From a checkpoint of a small encoder-decoder audio transcriber: encoder width 192.
Rows from block 3 of the text decoder of a small encoder-decoder audio transcriber, named by matrix and row number. Rows with one number belong to one neuron. Each number is 200 + 40 x the weight over its row's rms, rounded and kept within 0 to 999. All counts start at 0.
After each neuron's rows are labels from the 100 texts, of 14976, where the neuron reaches its highest value: "tokens" is the input token at the peak. Only what is clearly more common there than usual is listed. The data: read English sentences (LibriTTS-R). In brackets: how many of the 100, against the usual share in percent.
# fc1: MLP up (decoder.blocks.3.mlp.fc1.weight, 768x384), inputs 256-383
# fc2: MLP down (decoder.blocks.3.mlp.fc2.weight, 384x768, transposed), outputs 256-383

fc1.285,194,204,118,261,218,221,217,226,365,227,184,214,201,169,168,232,140,184,177,191,186,170,218,214,234,101,210,158,182,339,199,179,184,184,243,154,236,202,241,208,204,214,156,132,186,207,196,146,150,186,211,161,125,155,191,208,235,278,154,146,207,192,196,247,224,207,186,255,255,128,161,157,289,228,160,181,202,220,183,254,216,180,223,180,212,202,144,324,188,236,160,102,229,220,201,180,164,232,220,238,183,204,211,251,142,177,170,210,222,171,176,154,153,193,174,135,287,170,175,204,203,211,161,107,169,201,236,214
fc2.285,240,155,197,225,168,147,159,131,255,195,184,202,203,236,137,203,137,282,213,214,137,182,130,220,176,103,240,231,187,132,219,141,150,192,287,218,243,244,172,199,219,207,133,148,183,194,210,173,243,212,213,188,232,224,204,266,280,194,148,173,224,206,226,192,226,191,219,173,274,277,188,263,177,157,245,243,233,184,182,185,150,224,167,196,172,292,217,192,191,202,268,205,191,251,142,252,196,271,182,224,212,224,237,186,170,264,220,203,232,213,263,204,305,177,278,119,247,127,251,160,200,238,201,228,253,197,241,204
tokens: " " (46 vs 17.5); "i" (13 vs 5.4); "u" (12 vs 2.3); "k" (7 vs 0.7)

fc1.87,158,221,188,185,229,263,170,202,172,226,211,145,186,214,227,161,256,226,247,188,238,188,252,152,178,179,181,186,235,131,236,202,166,184,236,144,160,219,209,241,134,216,217,198,188,114,198,217,123,176,189,149,135,234,240,223,212,191,105,248,230,276,175,197,194,203,211,220,218,166,249,240,210,157,199,147,204,229,186,178,213,149,261,171,176,167,195,150,230,172,240,125,191,221,230,238,168,178,123,164,198,146,158,281,243,261,142,207,258,182,157,220,221,231,208,253,235,153,155,224,139,244,156,210,210,224,185,209
fc2.87,204,193,156,172,210,246,202,246,238,151,139,250,247,191,235,210,177,223,140,184,180,195,190,245,197,192,216,155,322,195,140,54,225,249,183,262,207,198,180,220,178,158,240,196,245,210,170,155,200,253,235,204,227,167,215,146,191,144,146,131,219,156,215,166,159,140,142,221,169,225,190,231,171,218,177,201,136,177,213,177,170,161,228,147,200,185,185,205,213,187,116,245,180,192,233,161,217,194,255,152,223,172,268,117,192,177,257,229,235,186,113,211,190,150,141,159,210,245,222,188,197,189,222,72,242,192,274,195
tokens: "t" (45 vs 7.3); "i" (24 vs 5.4); "o" (15 vs 6.1)

fc1.625,182,270,215,197,245,212,259,258,217,114,237,197,141,211,146,166,197,63,163,196,193,215,199,230,124,201,222,172,147,175,299,172,219,219,186,231,120,240,311,224,165,271,233,211,235,192,219,193,224,187,181,171,219,209,226,228,163,201,239,158,174,285,196,183,273,207,252,205,259,213,174,218,242,173,216,145,303,144,174,241,190,216,235,228,162,139,213,206,181,197,204,209,195,216,198,157,170,214,189,230,202,206,202,175,228,155,189,210,200,238,233,146,178,174,255,232,224,250,124,201,188,266,194,199,180,150,269,199
fc2.625,234,181,173,223,260,230,198,177,157,203,112,166,191,233,255,234,242,230,259,130,191,247,182,201,172,209,286,169,204,174,246,261,220,220,208,256,183,227,178,232,191,201,160,165,253,168,142,148,228,256,221,178,257,172,217,173,180,222,249,235,207,187,260,189,121,142,186,212,209,211,262,159,251,224,197,221,290,210,192,195,207,126,165,154,254,183,223,171,225,187,172,221,205,199,212,187,220,161,214,205,221,192,212,223,183,146,177,175,254,192,226,140,205,224,223,153,187,170,210,202,212,91,250,215,194,177,214,233
tokens: " " (62 vs 17.5)

fc1.697,236,178,250,222,155,259,178,205,256,120,210,198,153,299,193,109,134,250,202,118,239,220,248,189,209,191,144,189,191,191,150,153,156,208,182,154,203,241,194,163,214,246,254,178,236,175,228,168,256,280,159,261,232,249,191,137,212,223,192,257,160,246,147,115,205,223,179,168,206,149,201,198,206,172,195,259,208,181,137,242,176,260,237,214,206,271,168,152,267,182,201,189,169,232,159,178,146,235,169,180,210,200,180,257,219,286,244,243,198,198,150,203,215,173,182,252,218,207,291,181,177,215,211,243,256,263,162,149
fc2.697,137,245,143,122,235,139,252,224,234,171,183,180,225,203,219,174,215,151,154,261,190,228,196,170,203,204,242,93,167,218,220,136,243,137,267,245,146,222,169,159,193,143,129,184,262,198,153,184,183,134,181,193,220,143,217,245,225,214,166,149,174,228,269,128,141,166,290,253,193,90,160,239,173,180,257,143,216,178,217,192,231,231,203,205,156,236,178,169,146,160,216,155,233,162,203,110,173,135,218,163,150,229,204,207,248,246,139,169,219,237,170,248,145,147,224,134,182,203,141,193,230,268,152,269,187,187,155,251
tokens: "t" (61 vs 7.3); "a" (13 vs 6.3); "f" (7 vs 1.7)

fc1.26,197,177,207,229,202,183,168,116,142,180,158,252,162,211,171,226,276,205,220,216,168,190,226,176,217,244,129,241,151,145,181,129,183,200,196,162,199,158,152,238,225,244,176,226,211,258,188,210,195,155,233,249,124,202,189,108,187,293,246,178,174,213,229,233,179,179,197,253,256,164,169,222,154,205,227,189,183,165,180,220,190,225,183,164,255,169,168,176,180,216,211,203,272,221,252,180,197,212,189,259,174,209,184,247,163,182,259,256,175,228,203,217,182,203,189,223,165,156,188,247,127,163,124,194,231,228,185,200
fc2.26,146,174,272,206,247,120,178,198,187,167,195,189,210,149,169,223,195,172,199,230,223,215,235,210,237,162,176,180,259,227,316,263,163,158,228,216,154,259,217,194,181,266,203,237,213,189,216,261,205,153,137,174,170,168,162,172,232,135,159,225,294,149,143,225,164,139,176,166,252,253,231,120,222,191,193,222,257,163,191,182,251,142,222,241,180,140,165,207,177,174,217,196,234,198,229,205,166,160,250,165,229,192,214,230,167,209,187,241,238,193,210,157,191,148,200,282,163,243,184,239,227,237,192,185,96,255,140,163
tokens: "s" (37 vs 4.9); "c" (26 vs 1.8); "f" (24 vs 1.7)

fc1.478,105,125,223,193,137,181,164,211,223,235,177,174,185,131,145,248,188,164,159,217,165,188,299,231,218,194,259,210,228,127,128,293,225,235,145,186,219,140,269,257,265,155,203,176,259,204,226,221,202,87,210,201,210,183,178,177,165,208,191,291,190,179,188,205,225,181,216,204,171,138,270,197,222,150,252,160,198,224,203,220,216,137,178,170,109,152,149,153,193,167,158,222,163,191,247,232,209,141,216,217,215,242,201,128,222,200,182,191,273,271,236,215,211,207,86,206,112,205,251,259,234,196,183,238,193,222,264,188
fc2.478,238,210,164,150,250,222,219,150,174,132,218,225,141,209,262,235,189,227,239,177,210,235,168,157,117,167,153,232,231,256,193,191,317,232,123,218,226,286,119,241,178,208,264,195,148,210,236,213,243,259,212,142,173,229,213,217,186,202,145,205,253,246,251,219,188,196,108,231,220,183,207,211,211,209,137,317,199,182,221,169,282,159,163,260,178,271,183,198,199,132,123,159,165,213,204,223,270,191,180,227,214,115,303,256,151,212,225,234,190,236,169,194,138,252,246,251,183,242,240,182,279,151,239,168,213,151,168,146
tokens: " " (45 vs 17.5); "u" (17 vs 2.3); "n" (16 vs 5.2); "b" (7 vs 1.2)

fc1.767,104,139,187,181,251,203,243,164,196,148,126,172,181,239,263,186,109,238,217,217,184,264,214,234,224,244,190,240,201,199,154,196,190,179,170,210,164,208,203,277,211,173,147,212,177,202,218,215,217,180,210,254,227,225,199,157,288,193,178,136,61,235,175,258,158,228,228,212,180,135,217,250,231,158,215,160,224,168,237,208,253,205,138,167,226,186,239,175,193,151,260,223,153,202,175,236,210,177,194,97,185,141,132,193,193,158,192,172,226,183,196,170,217,143,162,205,217,228,122,208,219,242,213,243,199,207,194,170
fc2.767,202,194,234,122,205,151,206,259,209,213,240,209,255,281,241,240,266,209,146,250,208,112,183,166,145,179,229,148,151,229,225,259,178,141,214,194,189,209,268,243,183,212,156,238,155,190,197,212,200,154,189,205,211,258,212,164,151,107,279,130,185,172,170,178,168,175,192,273,214,198,120,201,187,148,250,267,182,165,237,207,185,210,196,214,172,224,270,202,131,266,178,171,169,138,201,179,155,194,149,209,211,213,191,151,147,187,171,266,180,224,185,182,150,163,281,219,218,176,246,229,262,209,208,135,207,249,162,211
tokens: "s" (65 vs 4.9)

fc1.442,228,224,261,209,185,148,199,178,189,181,252,136,145,181,179,227,247,208,231,237,216,138,169,240,256,157,154,248,234,192,241,211,219,144,185,204,129,241,167,159,216,164,152,153,199,197,160,264,163,256,176,211,130,203,164,222,155,175,167,216,125,200,192,145,159,118,216,227,187,186,191,272,252,203,149,186,157,273,207,162,272,199,122,163,107,203,199,192,200,200,221,111,163,178,186,173,171,230,192,218,194,146,222,222,215,110,183,156,187,233,160,172,174,195,234,179,154,183,201,321,172,220,129,192,180,195,178,271
fc2.442,163,290,249,237,192,178,210,261,171,175,154,183,206,181,233,196,284,163,168,187,236,204,309,159,174,224,118,203,186,229,186,143,178,209,249,292,240,255,153,133,173,141,158,140,210,244,231,150,139,245,180,193,214,209,216,177,141,228,224,161,218,195,144,205,208,221,247,250,279,188,174,180,192,241,246,206,199,235,218,152,208,188,259,164,277,180,226,186,180,222,233,218,320,190,246,248,136,223,202,188,250,163,215,152,197,290,261,145,189,134,174,185,181,217,236,208,244,221,254,160,191,189,256,293,238,220,239,167
tokens: " " (47 vs 17.5); "n" (31 vs 5.2)

fc1.181,119,181,202,193,202,205,135,168,205,201,193,199,210,172,233,262,228,173,200,258,175,170,221,128,235,205,263,200,171,121,193,246,259,263,201,189,231,180,187,134,167,183,180,179,192,201,239,204,139,148,260,154,156,118,122,207,187,257,183,208,213,156,194,214,206,231,190,237,229,179,222,188,227,174,211,215,146,201,221,184,212,182,217,173,207,160,241,119,234,218,148,207,170,193,189,141,256,228,206,192,193,205,232,122,203,205,179,153,162,242,182,243,225,166,241,193,210,225,184,203,230,173,125,225,216,221,245,178
fc2.181,185,218,114,252,184,253,208,238,131,245,190,241,185,204,199,211,164,157,177,155,144,176,220,177,183,203,147,224,239,217,179,237,232,210,184,162,186,156,148,158,258,146,199,221,250,192,263,148,248,284,195,172,204,285,214,80,170,147,152,196,216,150,153,251,152,115,266,250,204,214,198,236,200,231,156,155,155,204,255,241,165,226,169,182,221,180,169,238,154,135,241,115,248,188,228,193,186,176,172,252,188,220,223,181,235,170,188,192,272,215,196,138,215,220,154,248,198,165,166,178,206,218,233,258,163,215,252,194
tokens: "s" (96 vs 4.9)

fc1.565,267,163,253,162,190,191,165,152,208,174,198,137,193,182,179,237,247,166,257,199,185,204,232,220,249,161,213,208,230,213,200,179,175,221,186,254,150,158,261,193,173,157,288,170,267,238,329,178,145,266,229,164,220,204,181,285,191,192,212,262,225,249,172,140,205,200,212,220,229,145,174,210,289,220,176,147,193,165,209,144,238,373,208,165,225,212,188,272,173,224,175,228,199,273,236,162,213,132,183,230,172,178,230,170,196,213,185,246,193,173,206,228,239,267,139,125,198,215,138,216,225,198,205,193,184,184,191,117
fc2.565,149,231,232,166,240,248,148,231,195,197,199,244,161,213,156,237,153,219,117,176,175,240,131,227,120,210,187,144,171,152,206,209,188,182,188,251,150,156,174,217,221,161,155,212,209,113,245,235,254,201,191,206,138,245,191,98,161,246,216,230,283,313,143,248,211,190,223,171,231,234,225,202,173,165,187,234,193,155,137,190,196,267,213,162,151,222,148,213,186,261,208,135,219,250,231,131,227,189,185,261,142,279,229,206,190,180,162,258,252,271,143,210,256,181,167,216,220,274,259,190,331,159,198,187,261,180,221,164
tokens: " " (67 vs 17.5); "e" (20 vs 10)

fc1.740,112,196,197,153,230,166,175,181,214,206,140,163,267,195,196,233,213,174,196,147,200,138,142,132,211,150,150,184,247,193,239,190,182,148,141,250,228,203,249,215,181,123,184,170,228,210,220,191,120,131,299,250,176,182,231,94,148,153,146,144,190,186,194,195,210,224,266,274,200,234,211,171,166,165,156,168,151,193,241,180,189,183,237,198,268,170,207,152,291,200,152,253,185,226,204,208,261,213,183,98,170,175,271,164,240,140,121,212,239,191,246,127,217,178,142,226,181,259,261,191,285,169,187,210,159,268,185,151
fc2.740,217,229,169,206,164,212,231,190,136,184,201,201,194,159,202,169,134,163,160,260,172,154,194,173,190,205,159,205,227,255,177,255,179,235,242,220,286,250,293,255,210,222,191,156,219,204,266,245,221,160,179,239,214,208,140,221,129,181,247,277,230,162,257,168,236,138,166,208,233,237,198,197,133,226,91,211,221,232,239,182,241,127,183,255,246,231,240,217,154,121,231,197,190,146,194,217,167,193,167,195,182,253,206,171,238,129,244,216,199,165,188,187,160,174,229,256,241,188,149,235,175,190,217,138,246,171,183,147
tokens: "s" (32 vs 4.9); "t" (23 vs 7.3); "o" (21 vs 6.1)

fc1.534,220,174,285,147,109,190,223,232,236,218,230,204,221,149,182,236,204,179,259,163,189,223,159,210,250,275,198,223,162,178,211,173,161,204,212,147,160,216,249,184,203,227,188,175,170,183,198,201,313,267,207,186,145,173,199,106,282,171,253,103,180,124,217,218,122,174,186,218,221,216,243,158,209,234,259,147,250,254,143,184,217,200,143,195,225,180,235,187,230,243,250,239,142,182,222,226,131,195,192,221,173,203,212,243,159,237,247,230,223,202,194,204,137,172,228,214,226,255,161,208,125,133,204,208,156,200,171,108
fc2.534,237,235,261,171,154,229,222,217,108,154,212,195,170,186,256,182,213,117,152,224,161,254,210,173,208,158,198,165,204,179,209,242,253,163,192,250,88,216,235,251,199,235,270,134,213,249,186,273,162,254,113,283,161,226,210,229,172,205,142,169,259,212,179,185,224,147,176,267,100,158,186,200,199,152,214,187,165,113,180,227,236,179,178,187,213,226,156,245,243,202,172,204,197,163,173,228,269,235,203,264,217,208,140,212,221,248,170,172,206,209,144,284,252,235,234,159,266,155,214,264,220,280,208,203,211,211,165,296
tokens: "t" (47 vs 7.3); "m" (13 vs 2); "l" (8 vs 3.3)