Weights of a small encoder-decoder audio transcriber.
Model: encoder arch transformer, encoder activation squared_relu, encoder moe top_k, encoder layers 10, decoder norm layernorm, decoder activation silu.
Rows from block 2 of the text decoder of a small encoder-decoder audio transcriber, named by matrix and row number. Rows with one number belong to one neuron. Each number is 500 + 25 x the weight over its row's rms, rounded and kept within 0 to 999. All counts start at 0. Numbers have three digits each.
Before each neuron's rows are labels from the 100 texts, of 14976, where the neuron reaches its highest value: "fires on" is the input token at the peak. Only what is clearly more common there than usual is listed. The data: read English sentences (LibriTTS-R). In brackets: how many of the 100, against the usual share in percent.
# fc1: MLP up (decoder.blocks.2.mlp.fc1.weight, 768x384), inputs 192-287
# fc2: MLP down (decoder.blocks.2.mlp.fc2.weight, 384x768, transposed), outputs 192-287

fires on: "g" (37 vs 1.6); "o" (31 vs 6.1); "l" (17 vs 3.3)
fc1.534:475498462527460489525499502476489496525478504515514506493543493509483467481495507524472474485521507503508523522503475494508500496485480450461529494476555562543488496497479483459531514573506510490501535474499521504502519575488519516511440530504480524528512468470527535505507517509503524480
fc2.534:497535495480501504551493532508508490528470505500534449560467507494498447520498515468492519561487527517519473468477497487501505506496511536507498520490480505519492549471492509564517496450480487490465535527501523532508499520505459510487501496527523461504486516524484509479480482513464492508

fires on: "i" (98 vs 5.4)
fc1.368:530492523457486516487514466494477511451511508503478510483476507516486505511499495523515484523478470466531468508496459486481476470470460519484510473500490475489516476473524483497475536514460545480483499514502477473514511501499472490513462576509508528507530535491481444487508459523519469490
fc2.368:490505494471555516535498514550484506501487535522514478491492518515507467528496497504539486471508497529485538473531506488506518538491513531509479489458470523535507541499526482513514513489512521526573503506496482439533503482527501531477531484479486477522490437494498492514473531522480504485

fires on: "l" (33 vs 3.3); "s" (11 vs 4.9); "<end>" (7 vs 1.5)
fc1.559:518494489490529481488495460529492480521442525491481441527506498530494506508492539499483480478517502497535510503472479548500533496465491482475450508491520529525519531469458465456461476507450510485492517507485507498506488513484468490479484500507500498500506502493539517501465468489525489524
fc2.559:533496487498510460525473484525484530477509495498474472499448509485517473523472470424491483532523487511486483456513526494441505520550549488516563512518487503523444499464510482511507514489524492491499481542487496457508533519499497535545498530554521481472518515537485474476489515518463491473

fires on: "m" (35 vs 2); "s" (19 vs 4.9); "n" (11 vs 5.2)
fc1.228:489423478484486534498479503510488529486505495512494459476492493523484509467504534547501485473509525462513506475535517519491529502498505492525488446498528479486488491480481504479521515536516481466506477490513413544485499500546505527448462489541442515542474551530522494496475530520578524432
fc2.228:480488472529506484512489548488452520447499481462474459540518490458486520511480516521466503529510505446468471499497506439489522481497518484540532512479504476488500475492500481509507509489471477542494465526480514507482488525532500523524491491476479475534513527522497570534542446511523490502

fires on: "i" (59 vs 5.4); "l" (23 vs 3.3); "d" (9 vs 3.6); "u" (8 vs 2.3)
fc1.548:492472483536485501504533491482496512509500532487495503489509496552548447480496554496483509546484467487471511461507507500484460466535471499532472550469510543521497451527503524475494491509493494518522583517525439496495519540518484465486471462511468512510516448508485459504528489501471475540
fc2.548:507505527491535496502497449523512494524536498528483492506476465480480494507492461551479481460503538540475493493482510495509515564465485476475492500483537483455499511459499459495487505537516504501491453514493518460520454501502493516483502481528468497467500464496510537524520516495528460521

fires on: "v" (39 vs 0.8); "k" (32 vs 0.7); "y" (14 vs 1.7)
fc1.766:561528519510484513485514471467521463503491495506542515488514484497477508487502503540524476462485533502491520510491471500486479506521502505503468493485464517500526497495491522497467488515485470492495491487517491471527511517462499507465479491491484468486508472528510480475529505526541498503
fc2.766:486452473522502495447521507457533519467508517522486507494557477491478496472517491516512486502499492533482480565512524511496502518540524515482536498499508499493500500494534487483513462549527569532487479474490563490534509487516474511496492527525477475494517486482490514539522537490482554470

fires on: "l" (43 vs 3.3); "a" (18 vs 6.3); "r" (12 vs 4.5)
fc1.637:504497488501542468512497505509482496473486479487482533537445493501513457495513496459517491453481501457444473514447534483505527508456475513513479512535512491497471493489463531508534469487488499501508483504489531500484532517506495516485550490523467481498500488499488489457537481516533505493
fc2.637:491515506516489527461516472533518514496511566500514453470506500533499496440498481553472475499557533531515514515471521529543489494483499532499470504496499495471478525485492518445434492494440503518476514531480476476471475493474529498507505482520525498469526499547500506512479463478492496520

fires on: "l" (39 vs 3.3); "r" (31 vs 4.5); "<end>" (9 vs 1.5)
fc1.106:493508491493541495537491477512504495515507534510530508509486511497554474481464501513457472492519522559517476498546545470481505479446485510481498528435489488488499480433459493480493504504490448463486476480487557485500485510475488522500469544504474510514484483465486483496487497520500471480
fc2.106:486503523509498498536514468481478481507514527492440524539543500448514504513527535490531501524496457528503489485508504489482513511475494546504533476491507460470540502514509528465502474509541495495495521469532461540501522504546492466470506527495484482498530510509497475466489495472492520520

fires on: "l" (51 vs 3.3)
fc1.217:484491456493502495481508541515492510510527484505493485549499489537481535471492480556514504471499526498508516490522498486477524491519521462504502487517470503452535501442499527460489483499511523467509506481540501513505447530529486549515495486504497506509541509552485456519425505475520505489
fc2.217:495476430520506485499485488535472488502500514485507516501541528470494498530484475479479488493497507508519499484480556446527498531520475507494526500522472488494504481537540473479520519444445505498498512522456503491460527481465501475482479493531527475487537527446539496572448478535480478525

fires on: "l" (55 vs 3.3); "a" (24 vs 6.3); "w" (12 vs 1.9)
fc1.653:486451505491469481497453502507467533441524464527515491487502513518510535507492500485500543476451459443484501500438511477486511499466509475523475515529501495480553521514499439453447514518470520495457512510507496461509517504477490526512518494521495553535508508493484506520493424464505519510
fc2.653:562519483461498468467494506491494475518534491498513511528493529493511470524528515506507526519496502517553510472509474498490498525521462456510544471480500416524499502506480525470544480489523482483510525530492465506498542494530456505522485525490462509488538542545498502540527512507480520498

fires on: "g" (63 vs 1.6); "b" (8 vs 1.2); "u" (8 vs 2.3)
fc1.364:509510484502506484546494538455487494518490471530499521491502513509471481507487524501472500468484453470499467530515507540469489485512449470520475468464478496487489593475439504556466471488514484485511513485558493520500510521488514500479507464529477497524464495477473478506542474511473533469
fc2.364:515482558463495517478530486528536450518509487502480459507516479506522486547531536490527479478485515527502510543541484475510493470478543524441518506479454523539517531497519478489458527485519443487499470492459527481527514483505503511510486482463528477499483496539479527503521489511484470527

fires on: "r" (33 vs 4.5); "v" (11 vs 0.8)
fc1.110:487511461480473507530524516501567512458501515518479517487486515502539492423511474506460479483520511489511515496532492530502517472492462486524475498544526498521480526495485500535444507477457437522494498520466484515482505514533518523482452487514487551470501503515516505486470483500519463449
fc2.110:536529524467501479487524472506499481522504505494478475526513503561463517475503509532480543480493492531483476507496484520496507528505511514454490463502536514495447493558522486489516470540519479499472511497552542499481508542522502491488508540488522516502487474495526478481475498502502482462

fires on: "l" (26 vs 3.3); "c" (13 vs 1.8); "i" (11 vs 5.4); "<end>" (7 vs 1.5)
fc1.406:483519473454467472492426483535529500553462516480505483491454519494504475492476501496483455471471478571507497482562450468484476476482521514487524477493480478539462480521486484485497494488486533529499483392503545477491497476526513519516465523488442474515523533534482469512462491449478528452
fc2.406:500504530509546483514475463511494542454530465492523512489469525500494509525514501501501506488479479475493497501463486496509490496552456543500522503518480499527500538473505497534540481504514528452529494485537514507522516548537505494497522533469538492501502552526546490523491483549500448515

fires on: "i" (60 vs 5.4); "u" (20 vs 2.3); "f" (10 vs 1.7)
fc1.344:511468483521545512450518482480499520482447510462520509514486469511477535540487445511536507476493485517537506511500515476472472488453485472508491516482519526486538503537476501506496472462539509485486461478475448455518539493498511459500498505464472506501510466516490493520513471463503501504
fc2.344:533546516488574449549477542499469535491511496535497499536515514548496486519517539517516511468502524491500479456493459490527440419498514496503516509469488540479463518478479513499549538491484526533511490490546489455528526521498523460525485521479466528490488477515526493484509490478491510551

fires on: "i" (57 vs 5.4); "e" (20 vs 10)
fc1.700:503484519467504489540504528502513485482516502471513509508499482478473479540504516492462512547528489506507493514519479515515439500535488487538500518537494440498513534521541498523495520518477535514484529502513503516492526521469513508553481493495516518474498514475504518527521434511519551491
fc2.700:505534541509478464499497511502459497478541492512492445445480452526492519451493510525533482480486498543524530508538492512507496517523472521457511508465458522474491501550506456505530531498521483513486455503515473537496469478529502484496532511518486462532469505520504507538485485500462470505

fires on: "m" (40 vs 2); "f" (29 vs 1.7); "b" (10 vs 1.2)
fc1.444:540497504482505501507550536507502494511479522514529459540472516447494465486513486520522496504493504536515535492513503488486493480542494532469535499520461512503452478491470486489516476472520480512518496528458505497517495511498527461507498546491457512506571487468526483522475494535529520522
fc2.444:525493507468468496496490527516518545458507472503473491516457542492487528543530474484480540524531512486534489520524491492489558530499516504507503479535480523470488504561521464512501488513517483522512519475519500478512486478515519504518530522490511488496496513531517533491514495470478515523

fires on: "m" (26 vs 2); "c" (25 vs 1.8); "h" (25 vs 5.1)
fc1.369:528519511501548530535521490492477525520526467528474473537503498459474506496510519477524479501477516500512494456426555478486498478489448483480498497489501494500499520513440455486449495517495507559528473486527524487504507466477457511476525498492473491477500528495488489474498468482451480510
fc2.369:480494494544506488532494531471508467487486531491521478518513501453487495475470541520509502506529490507452539492532484492490497498526480510500534453504505494501512525467472506514514539492543538498489507497498496494484513498512499459529518500497482468513578484509528485481496505498473503514

fires on: "v" (60 vs 0.8); "i" (24 vs 5.4)
fc1.751:518509539495458504500512477516488508521526447467512512524471465478550538514505470485547552487490483523466545476518495515482506470522494504485509479496466495495495502493451505500493507482479481445530503507509515536492492514501460518502541470504545505534512536497436475536455485499492485556
fc2.751:528505498491483513454479521504496534487517530481494514532484493529487534502459489481485498497504483472503559505473506437460485569494505489513517497513437509511519476484498458535494521482519487520488501517498525471460498528519531437511555562543477509515469444525524473529514505494528493512

fires on: "r" (41 vs 4.5); "m" (31 vs 2); "s" (12 vs 4.9); "b" (7 vs 1.2)
fc1.39:487464550515549486511459491512483533509500468481478512512516476511502502516492499537499497510485515446500468455509479538500468492503496495516505511503529513544512569509503498501447513562497435526468493541517483522475500538501490518509492539530506530487487514478474464497479532523459492487
fc2.39:518520483499508530503499483536457513485500489490500506437473469508490458547478499545514486476489520474523509521464519515476482472523538521499517521518511518467449509499441516502492514455476491521481488522512527489482486522529488528494511536473489511481512501486449498475464473505459505498

fires on: "i" (52 vs 5.4); "n" (34 vs 5.2)
fc1.298:501490481551511564467493510520474489517464544500507504496501490446500475505528502451503514527495488497508513492495518466486488487506507502522475484470534457493504490486536537502506463506484472517521547504484534486463448449523472467492532513524507539475511500513510491524483494522481514497
fc2.298:485500448498507508513496536489530521487485504490524511522482512486477515504491551574485481508513495521500493468546530481483481529505482453510519512476533493473451528498505468525526514487513496528513462515515486515479500547498506512475477537495517503474521492511490462537523555498500498546

fires on: "v" (35 vs 0.8); "s" (26 vs 4.9); "p" (11 vs 1.3); "n" (11 vs 5.2)
fc1.59:484502531515459507520514462507508503494517513474445482501467501463533505514477494497486520489458517490542498479466483530444465487537490508472495504477522516485526543500516489463489505514508509496440486521524505516515488510489528521461479505512463501452484499500499505485565553492470469511
fc2.59:494515486504471508522488510517480526510471520471516502478530490454503489549467517497537488471504498492461488473522548540490476525470518499494461431490477489474521499507504515490508468502501488484502476443474447483578499500520473499544550491523543494524499528541485491507513488486491503489

fires on: "i" (53 vs 5.4); "a" (37 vs 6.3)
fc1.289:547540529541488519492492495466536493489537446479561484522514505517506548493532494470477495494506527505479521479452502529454508485511473503490541453502514537483507494506478459473452496491497537546491514508514458502505489486474510503513495480531481496521494515503497467422521533533498500502
fc2.289:477538483475513541491520469503514493481479503458521510535531479473510483502485466558506483495523471500500530551530518479467519482465525486510466520492526506465536482486527476491514477501494485529508531504526506525533500507488501506494515497507526488482502507495494516503476458487494530505

fires on: "m" (26 vs 2); "r" (15 vs 4.5); "p" (14 vs 1.3); "<end>" (12 vs 1.5)
fc1.290:502501446479526501491490483521474482551525491526486469511480465501457458486465541521478514513498518442507472522481467504524497456528521490465477514498451507490489504482471459483512458525503495509508494497464498460484477504495482548453496491524479491476496521512527478496498527499524487545
fc2.290:434543530529468540508497538475481510488493532506517481477520516505496483525511442470486498491507484504503444485503503537443524514515474500461505509504482485435496501481485525514432536549511560497529526517538517518500522522492479501435459520517541469480480479501490486512481509501511501496

fires on: "v" (33 vs 0.8); "i" (24 vs 5.4); "l" (20 vs 3.3); "m" (11 vs 2)
fc1.612:499536459480481474484555515457492488517499490532472566521535472456521499507575534507501486499514502468467529454515497467471491500515512507518548471520496503498511469519482484535492493497543531520485521538497515478455514488508491522529475519496546517495507534507494505501506469523511467471
fc2.612:483501499481460515505496539519506504505545478512532487458556539486510535459502472492498521509496527482489492506494503518539509463509510514499480437513501468503515513510519510495516500470474503522483486489512473474482509467514484477456498506491479524484482487445446486495541505490462540537

fires on: "r" (18 vs 4.5); "c" (16 vs 1.8); "p" (11 vs 1.3)
fc1.420:480497524461462481473522485473459466500505456482488484513468508521475492486491495522467524475507492494466520498486496474493483487553474488481478505519513503528538482523448510501470525515516510493492513504520489549505531475485498544541524476501476524474537489516509485519466580536517461494
fc2.420:490528499485497540520483525460526511448453495514466454464503480547509504534511522540464503515519496476497523443535476476544489500486500466489486498454521522499532488460504490525445484535488529473484502490513448481504498512491519505485549500504529475510523486534521461443519510534515498474

fires on: "v" (49 vs 0.8); "c" (22 vs 1.8); "l" (18 vs 3.3); "p" (10 vs 1.3)
fc1.472:482546521529473482417482483527520505477474488494469490446507489473501465498491490467487490539502528439492501484485447495467524482516526532491502522516536514501462494520470506480509492493508516547518521492500542516520522492520469516484456508528472510523459527484498467494554499514509509457
fc2.472:535491474463510506511483506503492495490504506523466487501504497497493491492490492520493504451519500456468520504528482518480492545506493493526525476512521520493497491492468479495523488432474481479486482496527482502527475509487496538433490491428500521499493476480488507454526476497475533478

fires on: "m" (40 vs 2); "s" (36 vs 4.9)
fc1.620:490544494470511512554495487505496508469496508449447545515512496466507552519527492473483500498526541463539510536467499522504483519530524513445525516541501513501517528533458486493522499517451533492471490532485501484457461515494481497490519499509477535516474488483483494496482501474465455520
fc2.620:508478482492478474516516507529475547505495511433514461456477508517477524496471506490560483499484501543498464490512509482513496473459485485495475524484491500479502536506479474486481514478482540540464494549510509518480517517510495485504492502489525508520526530530444534504517499505464462442